Weights of a small CTC audio transcriber.
Data: trained on read English sentences (LibriTTS-R), 15625 training examples, 39.3 epochs.
Rows from block 14, named by matrix and row number. Rows with one number belong to one channel. Each number is 128 + 32 x the weight over its row's rms, rounded and kept within 0 to 255. All counts start at 0. After the name is the row's rms in percent of the matrix's.
# convs1: first pointwise conv (model.blocks.14.convs.1.weight, 432x432x1), inputs 0-215
# convs3: second pointwise conv (model.blocks.14.convs.3.weight, 432x432x1, transposed), outputs 0-215
convs1.86 093 [137 133 131  99 160 104  92 102  93 135 218 117  59  78 120  82 112 116  92 147 144 125 114 129  90  50 108 178 144  85  65 113  77 100 127 126 192 133 180 101 145 135 118 115  71  93 113 111 101 138 119  90 128 121 110 213 204 172 130 120 125 106  70 136 185 121 114 166  61 148 104 108 108 133  86 125 173 150 115 109  64 162 135 140 119 143 106  91 181 152 106  84 196 122 110 117  70 115 116  83 102 126 171 114 130 130 117  99  78 184 119 103 151 166 115 133  61 216 137 133 171 158 128 131 148 139 140 170 120  96 152 173 135 179  64 155 124 140 117 165 103 119 101  32  98 139 173 122 100  90 131 167  99 125 118 165 124 118 158 154 142 124 171 158 132 140 138 162 106 153 104 138 104 169 128 123 131 105 117 128 108 140 127 160  99 140 184 145 171 133 119 148 184 145 153 156  93 113 104 123 130  84 114 133 181 123 180 158 118 107 155 150 143 154 112 142]
convs1.87 107 [132 102   0 129 121  88 130 140 113 126 185 139 122  81  79 122  49 131 123 110  82 106  84 133 131 194 207 147  84  74 123  83 184 157 107 129 179 158 175 149 169  40 104 100 116 131 154 140 100 117  59 110 120 132 133 112 132  83 146 115 126  71 156 140 152 114 133 105 126 114 162 142 117 128 145 101 125  90 100 128 128 147 115 123 104 168 176  88 121 123 173 138  85 137  91 132 136 136  96 143 149 101  81 138 116 141  87 125 157 109 116 123 125  92 189  89 173  71 109 125 113 120 141 153 158 105 157 116 101 110 165  91 170  65 141 115 132 183 118 122  50 145 126 124 143 118  86 127 170 160 129  95 140 114 109 122 164 125 114  89 128 118 166  93 131 123 123 113 153 149  89 135 119 157 144 129 138 161 140 105 156  94 127 133 146 116 131 120 118 125 104 106 133  88 142 153 170 131 137 118 127 163 112 109  88 115 134 162 159  82 145 184 165  82 119 119]
convs1.88 113 [109 193 115 132 180 132  87 112 143  97  95 126  79 131  97 229 144  95 141 117 152 140 129 138 194 149  75 124 114 129 129 148  91  77  41 109 126 126 115 149  90 100 139  77  90 114   0  21  67 139 158 173 106  90 147 105  44 105 148  77 118 111 121 110 118  91 119 135  99 136 120 163 158 112  86 112 136  68 105 108 168  96 156 112 149 144 119 100 132 120  64 100 132 136 118 138 124 102 106  99 143 221  99  95 136 125  71 139 184 103 119 217 164 109  96 165  89 133 155  81 147  84 165 110  92 131 149 136  85 145 154 123 106  84 120 118 142 122 138 147 108  81 117 123 171  99 122 120 149 134 163 142  91 124 125 155 161 122 122 158 119 137 179 115 116 144 119 120 113 119 144  84 147 120 157 114 125 135 137 113  48 163 156  91  97  97 143 142 107 102 108  87 151 156 149 117 225 138 126 114 132 115 103 145 143 113 139 138 139 153 106  73 115 160 206  93]
convs1.89 094 [110  65  74 145  92  87 179 102  96 134 155 132 112 114 132  60  69 110 162 130 141 176 127  64 151 114 104 117 105 148 127 107 169 151 166 135 144 141  90 175 104  70 151 123 101  79 133 120 152 152 137 109 126 122 165 135 176 157 127 104  92 132 172  92 130  62 118  94 182 138  49  54  80 117 144 172  54 110 144 190 163 131  52 145 159  52 120 100 100 164 116 123 110  25  86 193 188 121 106 164  52 120 134 117 160 169 179 150 116 168 127 131 148 111 118 120 112 158 142 127 103 120  86 127 109 194 126 141  53 105 131 151 138 118 105 107 129 112 121 134  95 136 102 114  69 143 111 104  93 114 169 138 120 137  87 100  83 154 138 123  89 111 107 113 121 155 130 200 186 136 158  95  99 117 114 152 144 120 125 133 173 107  71 192 135 143 168  73 123 176 121 135 174 110 119 150 171 153 120 158  91 150 171 143  54 155 109 144 172 143  77 120  86 151 161 117]
convs1.90 113 [112 125 158  95 130 122 119 103 104 146  95 157  75 116  33 132 120  71 124 166 139 147 118 131 142 126 174 147 154 130 148 130 151 123  76 146 114 151 186 128 115 120 125  94  86 140 161  69 146 143 156 139 127 127 118 113 161 171 141  95 138 107 107 102 140 118 139  88 110 129 168 155 145 164 123 104 121 165 115  55 133 132 119 157  59 186 139 160  90 140 223 216 114  90  91 180  53 218 150 115 169 173 127  67 116 141 140 127 215 105 147 148 122 140 140 182 187 134 171 120 156  64 158 161 148 128 153 122 153 142 110 134 109 129 126 163 165 158  96 132 123 155 116 129 135 132 136  64 109 108 175 114 107 112 123 127 119 124 131 176 175  61  94 129 190 101 133 116 202 133  97 140  92 130 151 166 112 137  93 152 159 137 102 125 206  55 123 131 171 153  93 158 170 122 113 138 206 145 135 133  88 113 123 115 106 134  96  74 123 107 124 120 143  94 107  66]
convs1.91 104 [157 126 120 106 106 115 119 127 137  94 138 127 145 124 113 108 178  80 106 124  89  56  87 125  89 129 100 108 138 142 149 126 129 143 109  83  86 142 151 179 100 153 140  71 136 107 128 161 109 131 145 133 132  92 119  97  70 149 125  89  97 107 149 124 186 125 107 161  95 117  99 150 141 112  89 111 125 193 127 137 151 184 193 116 134 129 149 148 188 142  96 141 159 144 102 113 184 111 116 160 116  96 160 142  79 143  91 128 167 107 102 127 104 137 116 141  94  99 152  62 165  97 106 142 144 140 107 106 130 162 155 154 113 160  90 130 133 111 102 156 107 136 144 197 150 148 158 175 160 117 141  98 141 118 132 160 102 118 167 128 125 108 117 120 165 124  74 122  80 112 113 112 157  65 189 136 195 125  60  92 110 108 151  92 100 118 132 145 142 110  71  94 148 190 165  59 105 176 128 159 109 184 106 142 124 135 141 127 173 146 107 105 227 121 116 122]
convs1.92 116 [101 160 157 109 100 160 143 123 149  95 136 174 114 137 195 130 202 135 133  97 135 163 125 200 128 127 163 138  78 137 140  68 151 193 128 203 154 164 109 214 130  92 109 149 142 132 159 124 103 113 100 152 132 185 130 137 102  72 180 106 131 178  73 105 132 114 134 185  90  98 116 121 142 198 118 147 130 117 163  93 131  58  95 166 121  88 137  91 175 174 164 147 129 111 128 110 121 160 126 151 180 178  75 164 181 159 118 148 141 129 140 155 108 141 139 122 157 149 117 138 111 105  46 114 176 145 188 177 124  99 119 153 136  43 117 202 162 150 160  74 166  92 102 138 108 121 103 139 103  80 156 159 170 155 111 147  92 168 143 123 165 150 144  58  97 123 119 139 153 105 154 127 141  93 158 158  92 127 176 172 156 125 149 146 115  85 164 171 114 141  56 133 167 163 128 155 150 152  83 130  36 198 134 119 137 111 133 123 165  78 158 133 139 163 119 173]
convs1.93 100 [103 134 161 125  99 115 115 119 148 138 128 140  81 141 128  82 154 152 101 100 118 108 132 113  71 108 171 166 163  92 178 154  99 159 129 124 157 148 134  79  81  66 152 150 147 127 151 172 117 124 189 112  86 129 139 127 216 109 132 111  59 132 163 165  87 121 122 119 143  85 149 128 177 161 140 152 184 138 134 124 139 142 145 132  97 150 150 113 129  93 107 158 128 137 117 130 137  98 105 158 100 151 126 111  98 117 155 145  96 176 119 105 154 137  99 122 148 196 180 126 165  97 126 122 162 152 117 128 124 204 119 135 116 103 119 133 128 111 134 102  80  33  75 180 105  85 126 128 142 156  91 118 122 130 106 118 124  95  96 119  82  90 108 141 111 139 133 122 233 161 143 113 174 121 142 114  56 130 169 107 112 111 118 151 146 139 156 123 148 153  47  50 108 148 154  90 167  89 140 154  66 127  43 121 137 132 123 143 113 127 132 101  94  81 138  93]
convs1.94 091 [114  59 128 105 140 153  89  82 141 145 169 103 148  63 110 156 187 145 136 170 139 200 145 112 111 149 140 106  69 135 145 129 165 112 172 128 111 119  99  54  86 157 122 100 177  85  68 170 113  76 156 107  65  35 129 163  69  68 126 126  95 137 175 138 172  98 122 180 135 108 109  59 148 155  96 100 156 121 115 201 108 207 131 163  75 183 139 132 105 154 102 144 151  85 132 160 115  96 130 137 112 111 157 152 138 105 111  87 161  94 133 185 151 180  97 151 137 119 123 111 155 114 115 169  75 160 134 133  67 131 156 141 128 127  83 170 159  94 139 131 133 104  52 119 139 147 174 127 142  59 101  18 141 154 142 100 158 118 146  67 110 155  76 147 140 119 138 122 133 133  99 144 155 168 142 122 148 126 111 111 151 124 122 110 133 146 185 131 101 109 115 127 113 195 168 119 140  48 166 121 143 123 105 135  88 134 106 138  72  58 132 168 131 142 124 100]
convs1.95 092 [168 156 171 124 155 150 134  95 147 133  71 121 115 114  99 143 118  86 150 154 130 113 153 115 118 108 115 170 164  74 138 132 151 108  67 114 114 114  96 172 164 130 141 168 109 137 115  91  77 136 184 112 186 124 132 146 159  80 144 197 208 100  99 133  92 107 106 100 146  93 165 109 174  88 133 176  76 137 139 204 168 176  76 110 143 184 117 114 129 110 187 168 140  98  93 140 146 109 107  39 133 147 144 141 101 154 151 110 170 129 162 137 146 187 115 141 183 128 187 161 127 153 136 159 112 162 124 109 105 112 103 125 145 134  94 105 101  50 114  90 178 137 126 109 115 125 133 121  66 173  48 198 119  93  89  79 126 150  95 160 133 154 122 142 167 149 152 142 178 125 124 165 106 140 130 100 114 123 109 149 153  92 166 163 143  96 115 135 125 132 127 107  93 171 148 167 107 145 172 150 124  34 118 128 154 157 139 160 182  73 112 154 135  91 141 127]
convs1.96 104 [154 118 102  89 184 102 135 115 174 166 153 147 138 118 142 111  70 139 131  64 131 157 167  91 125 215 150 186 102 128  90 124 146 149 179 153 113 128 156 163  79 172 102 157 195 112 141 145 159 149 115 115 198 153 130 136 104 137 154 118 145 137 115 143 140 147 124 144  87 127 120 130 112 103  93 153 130  99 111  62 188  59  90 150  88 149 139 145 146 144  57 149 140 105 138 111 156  99 128 141 117 145 148 171 153 166 191 133 114 125 180 140 155 160 107 122 147 110 141 136 161  94 125 163 173 187  77 163 128 137 133 134 138 131 141 123 140 104 164  59 115 142 165 124 122  96 112 126 248 130  85 111 116 125  12  87 156  80 155 134 188 133  90 139 107 155 159  45 156 106  90 110 132 148 158 104 109 129 127  58  86 160  70  99 103 125 125 114 178  95 159  98 116 179 148 151 124  18 169 160  86 112 137 135 136 169 151 116 100 135 111 121 101 109 121 102]
convs1.97 094 [111 114 147 173 148 122 134 135 132 106 176 156 179 130 108 133  65 180  63 131 172  92 103 150 130  82  67 124  71 170  67 126 130 111  84 120 136 124 105 118  79  75 124 115 166  79 153 166 109 171  65 147 104 132  94  96  65  99 138  90 141 116  86 118 108 112 103 162 117 223 151 141  91  48 144 146 122 144 123 147 105 133 107 137  93 102 113 109 136 150 150 136 120  94  97  88 139 165  72 129 113 129  93 129  98 107  91 118  71 118 144 125 163 126 145 160 164 115 114 120  63 113 147 110 112 170 170 145  62  89 106 171 124 154 123 127 119 140 141 137 138 165 152 144 133 137 113 134 158  98 126 141 176 107 178  98 117 120 152 151 118 149  73  84 149 171 123 149 110 100 112  69 137 134 111 144 130 100 125 103 141 100 121 168 106 105 184 102  83 132  67 123 117 202 113 195 157 183  90 136 120 152 113 123 134 150 120 179 126  78 151 173 116 127 125 131]
convs1.98 106 [156 143 169 138 144 146 130  94 144 136  63  85 125 131 110 138 157 132 112  93 131  76 129 165 121 108 143 149 144 129  87 167 137 131 133 130 153 173 143 159 141 135 122 143 135  74 166 163  86 171 153 163 137  93 116  98 177 126 111 130 123 112 171  88 129 126 128 110 136 114 122 158 126 118  86  97 128 149 137  87 132 121 178  97 157 150 205 135 221  85 136 175 143 133 125 133 114 102 125 156  86 144  94  91 116 123 138 149 114 124 114  81 160  51 132 143  99 116 103 157 208 123 113 159 118 161 133 120 136 162  88 138 164 116 120 200 170 140 152 135  92  82 107 148  93  68 130  83 127 182 115 169 157 195 104  68 107 103 146 115 182 110  70 178 198 144 158 152  25 104 191 116  88 176 137 121 152 133 159  60  82  72 129 100 139  92 163 120  97  68 147 163 145 168 116 159 132 119  99 145 118 139 139 116 127 102 104  78 134 149 144  98 144  21 111 109]
convs1.99 087 [ 92 117 143 166 103 149  79 142 182 127 143 105 141  77 151 172  42 130 125 144 177 145 123 126  63  95 149 131 150 144 123  33 172 125 199 126  84 121 114  74 141 177 122 171  85 135 180 215 134 139 145 138  87 122 142  87 118 136 119 128 112  52 159 165 117 104 150 132 129 112 122 118 126  96 115  96  99 185 117 185 135 140 113 180 143 126 121 137 143 123 168 106 152 114  93 148 112 130 149 120 156 144 146 159 136 129 152 118 145 139 175  96 110 214 120  97 128  95 165 126 150 129 116 152 131 127 107 105 100 107  73 143 166 115  74 111 127 124 110 169 139 136  82 139  93 147 118 191 165  72 103  96 127 144  88 123 119 131 198  78 177 122  59  97 188 116 170 134 202 169 154  93 143 181 136 132 105  94 137 119 174  14 116  99  84 108 141 138 141 172  71 127 134 121 130 137 103  61 142 130 141 127 178 116 130 112 150 147  97 119 100 180 109 158  60 147]
convs1.100 103 [155 133 100 178  93 114 112 152 141 117  76 170 165 153 164 107 117 132 127 146 114 110 122 134 135  47 183 177 166  82 117 112  66 164 201 163 173  93 157 140 116 136 110 128  98 109 193 105 142  83  67 122  89 163 139 158 150 156 133 154 171 131 124 173  54  81 110  95 128 124 101 144  88  85 160 115  99 145 128  62  92 133 146 175 146 119 122 156 115 130 172 150 121 107 148 152 178 132 183 163  80 116 159 149 120  85 108 176  71 193 138 108 124 160 119 115 111 156 188 125 132 117 154 144 123 106  56 109 178 154 108  69  91 100  88 177  59 164 196 170 138 150 117 150 146 157 118 100  82 121 108 103  56 135 144 136  92 127 116 146  95 122 121  81 118 101  50 135 136 155 177 147 102 138  97 118  95 110  95 155 113 114 155 128 138 200 125 136  79 124 161 114  39 194 178 162 115 148  72  94 132  43 153 124 170 161 150  87 207 141 129 138  95 153  90 102]
convs1.101 108 [117 114  94 202 147 169  81 128 132  92 116 158 144 102 148  72 134 103 114 149 147 115 145  90  94  90 151  99 124  86 124 124 131 152 107 106  76 142 157 110 149  86  98 150 117 142 123 118 158 114 127 119 142 163 191 126 186 138 160  40 117  71 128 139 172 116 108 115  79 107 135 200  95 193 123 156 172 101 124 102 100 112 130 160 134  73 159 104 103  99  90 157  83  72 124 121  59 102 137 120 166 116  70 169 100 115 125 120 118  85 130  63 152 129 144 132 163 117 121 168 111 143 124 160 131  59 159 163 142 141 156 143 133 184 145 106 255 148 120 125 143 140 160 191 148 126 177  95 153 108 152  80 136 140 101 101 105 149 175 127  77  96 208  64 165 176 141 151 203 172  77 141 118  93 138 150 140 135 113 170 110 105 138 164 191 108 137 110 143 129 101 136 168 153 145 104 182 110 143 143 145 115 117 104 112 137 141 117  79 112 142 126 194 123 113 110]
convs3.86 091 [166 161  93  81 113 131 127 177 107  84  96 141 120 120 147 119 165 132 124 102 123 113  92 129 114 104 146  81 134 137 179 177 187 119  71 150 154 132 116 158 156 150 157 181 184 206 144 136  40 163  85  62  39  96 113 103 130 108 169 134 102  99 154 136  74  69 151  89 154  81  96 155 132 143 114 144 145 107 125 221 188 114 142 131 150 126 109  98 118 129 131 150  80 131 175 101 114  78 140 133 126 140 173 153  81 146  83 122  96 135  83 154 136 194 158 175 146 148 125  50  74 135 126 153 139  73 144  91  88  71 180 106 150  90 128 178 161 120 131 104 135 161 111 150 105  74  90 175 121  94 157 153  50  19 130 139 176 102 162  77  92  87 151 122 162 101 154 204 135 113 125 202  84  96 154 167 134 168 130 110 162 184 123 145 133 104 167 110 177 150 160 143 127 129 126 130 156 106 130 125  80 116 155 142 156 134 129 100 174 177 108 139 134 131 185  84]
convs3.87 110 [ 88 101 126 146 107 121 148 172 172  99 121 100 122 104 121 211 151  86  84 137 178 122 135 101  63 128 115 112 180 132 137 149 123 125  45 116 116 115 121 108  85 153 185  57 152  98 132  99 121  88 127  71  96 170 128  70  79 137 130 120 162 131 111  95 129 137  84 121 200  90 129 109  74 146 131 129 144 180  76 161 128  96 231 138 104 101 140 198 121 102  98 119 185  97 144 116 100 175 107 113 133 116  95 140 153 138 165  99 139 150 144 130  88  82 137 132 157  86  73 165  70 198 116 202 103 193 129 115 150 203  98 126 173 139  77  89 107  99 148 148  98 124 103 106 149 141 131 134 101 103 160 169 187 101 132 134  83 101 178  73 127  98 137  94 130 120 119 167 129 111 148 155  58 110 116 108  92 200 143 134 145 141 113 158  79  87 110  97 127  59 100 175 126  94 158 132 105 100 114 139 158  60 108 150 163 111 149  92 126 129  83 158 145  94 117 140]
convs3.88 103 [194 107 143 103 161 132  92 139 145 161 125 133 133 121 124  35 173 170 104  95 140 172 145 115 120 137 129 158 132 125 192 157 145 120 106 136 126 134 155 135 153 133 153 248  75 117 124 121 134 146 123 120  82 136 102 124 154 117 120 140 128 113 132 127 159 108 114 136 154 137 151 115 224 149  92 144 153 105 115 120 131 114 111 124 153  92 138 116 164 169 144 125 138 205 157 137 163 162 116 183 131 232 133 135 126 105 167 150 125 154 113 153 109 187 156 134 131 115 113 130 137 128 126 155 131 152 157 121 113 118 140 140 155 114 133 161 161 142  88  98 151 104 166 116 169 135 148 170 153 176 162 157 123 124 149  97 139 148 128 103 142 158 146 120 139 141 141 117 151 149 103 205 108 127 132 147 148 132 104 132 173 119 141 112 116  93 114 124 130 131 128 145 130  94 119 150  84 135 140 129 121 104 135 177 138 157 125 192 134 148 156 110 107 118 141 113]
convs3.89 095 [ 66 128 138 112 124 123  92 101 112  64 131 122 142 121 118 129  76  70 141  84 116 162 104 139 132 180 131 181 120 100 185 100 124 149 149 145 193 116  84 146  99 153 158  90 109 132 167 132 164 119 137  62 127 104 117 140 149 116 153  63  76 197  97  86 107  83 135 120 157 132 140 126 119 129 143  67 165  90 103 164 103 114 138 117 114  89 169 164 122 147 122 170 140 119  63 139  96 108  86 131 141 115 183 143 129 104 153  81 166 175 155 116  94 134 153 102 125 110 123 143 153 101 122 152 164 134 107  93 104  89 155 102 119  85  85 135 106 109 118 131  92  87 109 155 148 156  73 121 115 179  85 128 151 200 134 101 114 116 169 134 151 107  74 106 109 196 160 143 128  76 146 107 104 171  67 104 152 161 156  63 173 170  63  86  81 125 105 186 119 180 128 155 141 163 168  89 138 128 150 158  97 164  60 153 147 186 144 139 143 112  77 127 119  95 157 185]
convs3.90 106 [158  97 106  63 149 102 117  88  92 121 130 224 129  85 175 102 103 122 113  94 149 184  95 118 150 102  91  68  94 144 121 151 141 129 137 120 167 143 129 167 121 195 188 159 144  45 132 112 186 160 129 137 126 105 149 164 139 131  85 157  92  82 131 138  66 166 195 140 126 106 197 126 163 139 135 157 129 128 151 164  57 121 149 194 126 108 150 142 188  97 100 171 167 122 130 120 122 107  91 156 104 133 134 124 108 127  61 117 149 114 133  77 124 175 132  90 133 158 112 136 159 149  95 140 142 135 122 169  76 139 121 103 137  53 183 110 146  90 115 112 112 148  73 126  60 115 105 112 120  74 163 102 162 100 176 114 171 110 134 125  98 120  86 115 136 122  97 109  85 119 113 167 156 140 140 219 119 189 117 119 106 161 106  95 170 103 112 157 114  55 153 126 127 100 135 129 128 130  95 146 136 107 142 119 144 148  93  47 138 149 171  83 124 131 149 138]
convs3.91 108 [223 147 129 119 130 149 130 180 106 165 122 157 122 138 149 162 129 105 110 151 122  93 131 191 127 172 122 166 122 176 140 103 131 130 111 178 127 174 119 148 133  74 123 121 138 137 103 105 125 117 190 118 144 103 132  95 143 126 177 111 128  98 109 124 141 135 150  72 150 123 116 130 108 126 126 149 188 120 103 138 125 164 141 141 128 204 100 168 143 132 142 167 122 127 182 103 120 155 118 100 108 125 112 134  94 108 125 135 138 119 133 110 109 143 106 117 113 133 159 145 153 129 159 154 160 109 160 112 153  97 144 212 102 105 116 102 140 113 157 124 128 150 105 121 190 148 105 113 159 130 133 139 172 147 105 140 174 134 138 137 183 165 138 120  59 131 155  35 190 117 145 214 116 142 145 141  54  92  96 121 156  97 140 139 114  74 202 149  97 127  94 150 193  84 162 196 149  49  98 144 145 176 124 165 180 119 109 155 141 133 115 166 169 118  85 175]
convs3.92 123 [138 188 126 168  88 120 168 104 204  61 128  77 109 185 116 105 106 132 143 112 163 137 124 149 173 114 113 104 139 117 127 111 163 116 169 129 160 133 147  99 169 150 133  78 177 133 156 128 124 135 119 104  99 168 124  92 105 106 139 148 158 122 116 187 146 139 111  86 112 108 153 164 120 179 138 150 128 147 166  55 109 176 124  80 127 157 103 113 129 117 155 129 138 106 130 146 122 113 181 117 158 118 141 131 173 148 174 140 147 150 115 145 120 100 143  65 137 207  89 120 130  81 133 139 159 142  87 131 113  90 123 149 157 180 154 134 142 125  75 134 169 148 163  91 158 124  70 168  75 154 144 110 123 184 116 128  77  97 126 162 167 121 125 127 125 130 157 113  84 188 119 118 138 171  55 156  93 130 132 177 130 144 127 160 122 116  84 160  98  95 140 137 113 126 103 139  65 196 162 145 128 157 154 152  75 108 169 162 102 137  78 113 150  68 154 140]
convs3.93 105 [139  93 129 194 116 151 107 138 145 182 119 153 115 154 164  99 151 106 105 215 137  68 114 113 126 124 125 126 157 191 199 126 136 198 136 133 119 144 151 124 149 128  87 152  99  60 130  74 126 137 105 105 137 105 180 133 119 144 148 124  91 128 105 163 109 116 138 142 107 161 105 117 146  98 136 109 115  67 121 102 155 159 123 100 166 160  96  92 111 122 122 106 103 117 109 156 185  79 114 100 143 127 169 137 137  86 133 157 128 102 144 107 118 130 159  81 125  99 129 147 132 142 138 115  65 197 166 100 140 150 196 147 130  92 133  87  93 131 192 196 155 116 164  88  72 130 167 164 181 114 142 155 131  97 141 114 150 155 126 165 133 144 120 109 181 136 121 125 156  97 114 128 115 116 175 150  89 175 176 118 166 142 166 163 157 123 126 159 129  91 105  91 123 124 104 103  95  88 116 129 156  69 149 156 162 107 167 170  99 134 125  65 117 123 132 135]
convs3.94 096 [123 147 149  93 114 155 166  97 117 169 129 138 122 147 125 118 173 142 159  79 131 119 156 124 149 131 119  70  85 113  96  84 107 114 134 141 211 144 147  68 127 109 136 178 103 108  27 172 103  85 108 112 166 171  81 106  92 131  90 190 125 138 164 130 123 115 142 101  64 136 135 144 124 132 117 148 122 140 109  58 141 112 137 159 103  75 129 153 168  84 167 109 130  88 147 106  94 131 163 113  94 155 139  94 140  90 124 105 137  98 124 179 177 105  82 161  87 108 157 169 119 124 119  91  90  84 113 154 152 141  78 147 151  98 115 107 163  87 100 163 140 135 153 164 143  84 149 112 125 135 156  92 172  85 131 191 139 152  59  76 127 142 119 120 121 162 143  92 171 123 160 140 104 109 126 149 132 221 107 126 112 181 146 133 129 120 101  90 138 119  78 117 113  90 116 169 153 164  91 111 175 102 116 137 147 130  80 104  84 171  91 123 117 111  42  65]
convs3.95 082 [137 119 103  92 169  92  37 116 151 128 137 105 139 100 130 140 119 145 255 102 131 158 167 137 139 126  67  89 120 144 134 126 124  42 144 163 121 127 150 119  77  37 232 144 140 112 127 133 148 105 177 170 163 145 134 104  96 121 152  65 137 132 149 172 177  94 136  99 133 148  57 132 148 141  83 141 151 127 151 105 162 129 116  98 119 129  99  92 145 118 230 121  85 129 106 157 126  72 121 108 113 119 128 131 183 108 155 126  69 135 122  89 173 125 150  48 151 165 104 123 117  48 164 121  99 132 153 126  47 133  98 134  99 189  77 143 172 146 122 134 111 119 161 121 107 122 155 101 141 179 147 164 151  94 101 118 123 145 129 147 166 130 204 161 106 158  84  94 171 195 117 163 110 139 117 117 142 152 164  95 176  91 157 197  62 116 179 100 132 124 143 119 155 145 169 110 143  82 123 127  91 144 109 131 100 144 107 138 132 148 152 174 153 131  70 145]
convs3.96 105 [151 163 105  88 134 158 113 119 130 130 154 147 116 103 187 104 102 142 145  91 135  73  82  98 110 140 147 167 101 157 136 132 201 119 140 121 150 129 138 155 191  89 127  95  96 103 103 134 131  93 100 138 123 170 118 165 107 129 114 137 119  95 179 139 143 130 174 191 110 238 173 150 123 130  66 102  73 102 111 155  85 133 145  58 160 145 151 134 135  81 109  89 133 136 161  92 158 180 178 184 108 163 127 136 142 132 176 145 110  95 161  79 129 165 144 165  70 134  97 114  43 173  83 141 152 135 101  87  90 144 135 108 129 189  66 122  68  96 133 127 104 146 128  91  81  59 147 142  57 121 163 174 101 202 161 102 126 148 123 109 132 163 108 137 122 163 170  76 189 158 166 178 129  89 133 113 142 118 206 113 118 165  86 152 144  79 186 139 134  91 187 149  87 167  94 172 128 184 125 132 121 101 157 144  70 188 166  90 123  77  83  93 164 120 187  77]
convs3.97 093 [185 116 119 135 140 110 130 129  77  98 124 146 123 136 112 137 156 118 115 129 108 116 125 191 114 162 140 177 151 147 148 128 100  62 144 166 149 125 119 163  69 114 127 115 178 162 193 121  73  49 197 125 120 155 108 129 187 192 116  90 133 147 174 126  91 104 188 192 113 108 132 124 136 162 155 131  45 103 155 120  53 156 103 136 156 101 159 142 133 144 128 149 172  79  40  97 127 139 146  71 124 120 135 145 154 150 160 154 109 121 124 117 126  96 164  95 157 151 161 154 140 100 156  99 112  41 111 151 129 171 141 158 119  46 136  71 106 127 153 186 140  59 144 125  92 145 140  99 117 139 124 132  93 183 148 155 150 124 155 152 129 126 140 170 165 150 164 165 110 120 113 134  87 143 127 116  95 130 133 177 100 134 124 102 142 178  77 121 172  99 166  98  82 114 135 141 130  67  89  93 157  82 142 139 161 132 139 183 128 113 140  88  87 124  93 147]
convs3.98 090 [101 101 118 174 120 128 181 161 132  93 135 133 150 115 155 176 155 135 121 189 152 100 110 142 150 128 103 144 117 144 126 120  91 114 140 103 111 150 127 175 191 148 162 147 145 137 132 155 112 169 178 110 150  69 149 156 207  89 137 110 159  85 164  72 130 145 134 156 148 125 106 153 111 149 158 125 124 173 125 122 102 108 110 149 112 192 181 132 163 136 130  99 130 100 160 114 125  79 144 168 119 100  97  95 173 128 107 128 120 152 143  86 120 103 164  67 122 133 136 118  94 122  92 156 155 111 141  77 130 123 145 140 101 132 120 136 226 154 107 104 114 101  67 217 114 202 138 179  94 154 147 136 134  91  78 163 162 139 197 113 118 139 204 118 149 139  96 103 132 169 165 134 146 140 144  83 119 103  90 173  89 171 134 143 116 144 144 152 102 104 153 156 112 177 139  89  50 172 101  95 150 118 165 129 117 123 100 139 136  51 162 148 213 128 180 182]
convs3.99 082 [146 150 156 140 125 127 168  94  72  78 151  73 175 110 120  99 118 121 139 146 116 152 156 122  90 146 133 150 136 184 156 114 110 147 133  96  97 167 110  92  98 158  90 127 159  96  75 107  64 144 144 178 171 115 109  79 145  71  99 177 179  49 108 127 104 125 124  99 152 173 126 171  87 145 132 133  79 114 161  67 130 122 113 109 174  98 146 117 109  91 144 118 193 139 162 107 162 127 200 153 130 101 142 163 109 121 135 118  95  87 113 108 139 153  92 120 128 123  75 159 100 156 139 106 123  83 142 108 135  62 110 125  68  86  59 137 144 147 183 136  97 174 164 133 150 100 119 111 108 130 132 131 135 158 203 180  49 119 128 105 136  92 190 130  70 166 144 166  63 181 119 103  67 122 107 128  97 121 145 102  52  59 143 127 215 129 129 141 116 162 167 136 106 120 120  70 111 167 110 181 170 100 172 103 117 187 115 170 164 131 114 138 115 139  91  82]
convs3.100 106 [139 189 114  57 127 142  94  70  71 151 117  87 125 110 149 147 126  98 143 139 159  69  73 176 115 138  83  71 136  98 129 136 130 143 166 162 167 109 136 145 166 126 104 116  89 117 137 136 156 140 153 162 120 145 173  82  81 141 141 131 127 130 131  50 127 104 165 187 138 131 141 116  92 121 152  90 157 141 114 113 155 121  78 129 148 129 186 125 117 168 105  95 107  95  65  80 133 144 159 122 135 113 110 166 127 154 151  98 149 169 174 122 125 118 166 126 188 159 103 149 165 137 110 103 145 167 132 117 193  88 101 116 106 122  95 177  86 110 105  79  80 164 116 133 211 138 196 137 169  58  71 118  58  60 140  96 183  95 135 107 119 113  94 157  35 110 138  68 127 113 123 109 144 134 165 127 101  85 107  94 125 173 130 115 115 130 129 148 106 140 177 170 123 119 162 132 184 143  89 152 169 114 104 114 121 163  95 134 114  88 118  97 100  74 105 106]
convs3.101 106 [139 105 119 126 105 120  70 161 135  21 127 108 157 166 121 171 127 172  83 130 131 142 148  96 123 123  87 100 128 185 147 118 179 127 130 127 105 131 150 137 113 165  97  61 114 149 176 111 146 200 131 135 122 125 120 139 141 120 122  85 138 116 167 114 139  69 161 192  93  96 109 124 120 158 125 138 124 104 146 194 167 148 157 168 130 105 157 152 158 135 173 135 150 117 150 100 144  95 121 196 125 140 123 141 163 126 145 162 107 114  96  54 153 163  92  62 135 141 138  27 125 125 137 145 151 183  63 140 142 149 179 110 127 120 100 162 127 153 144 129 192  99 150 153 134 142 152 126 185 111  75 118 127 100 150  87 174 170 141  93 146 147 123 130 159 131 117 160 135 122 121  96 133 118 142 145 206 164 143  99 112  74 139 122 161 143 112 103 203 133 152 128 139 131 109 141  94 171 123  88 115 119 173  92 103 111 132  94 156 137 104 134 127 149  59 145]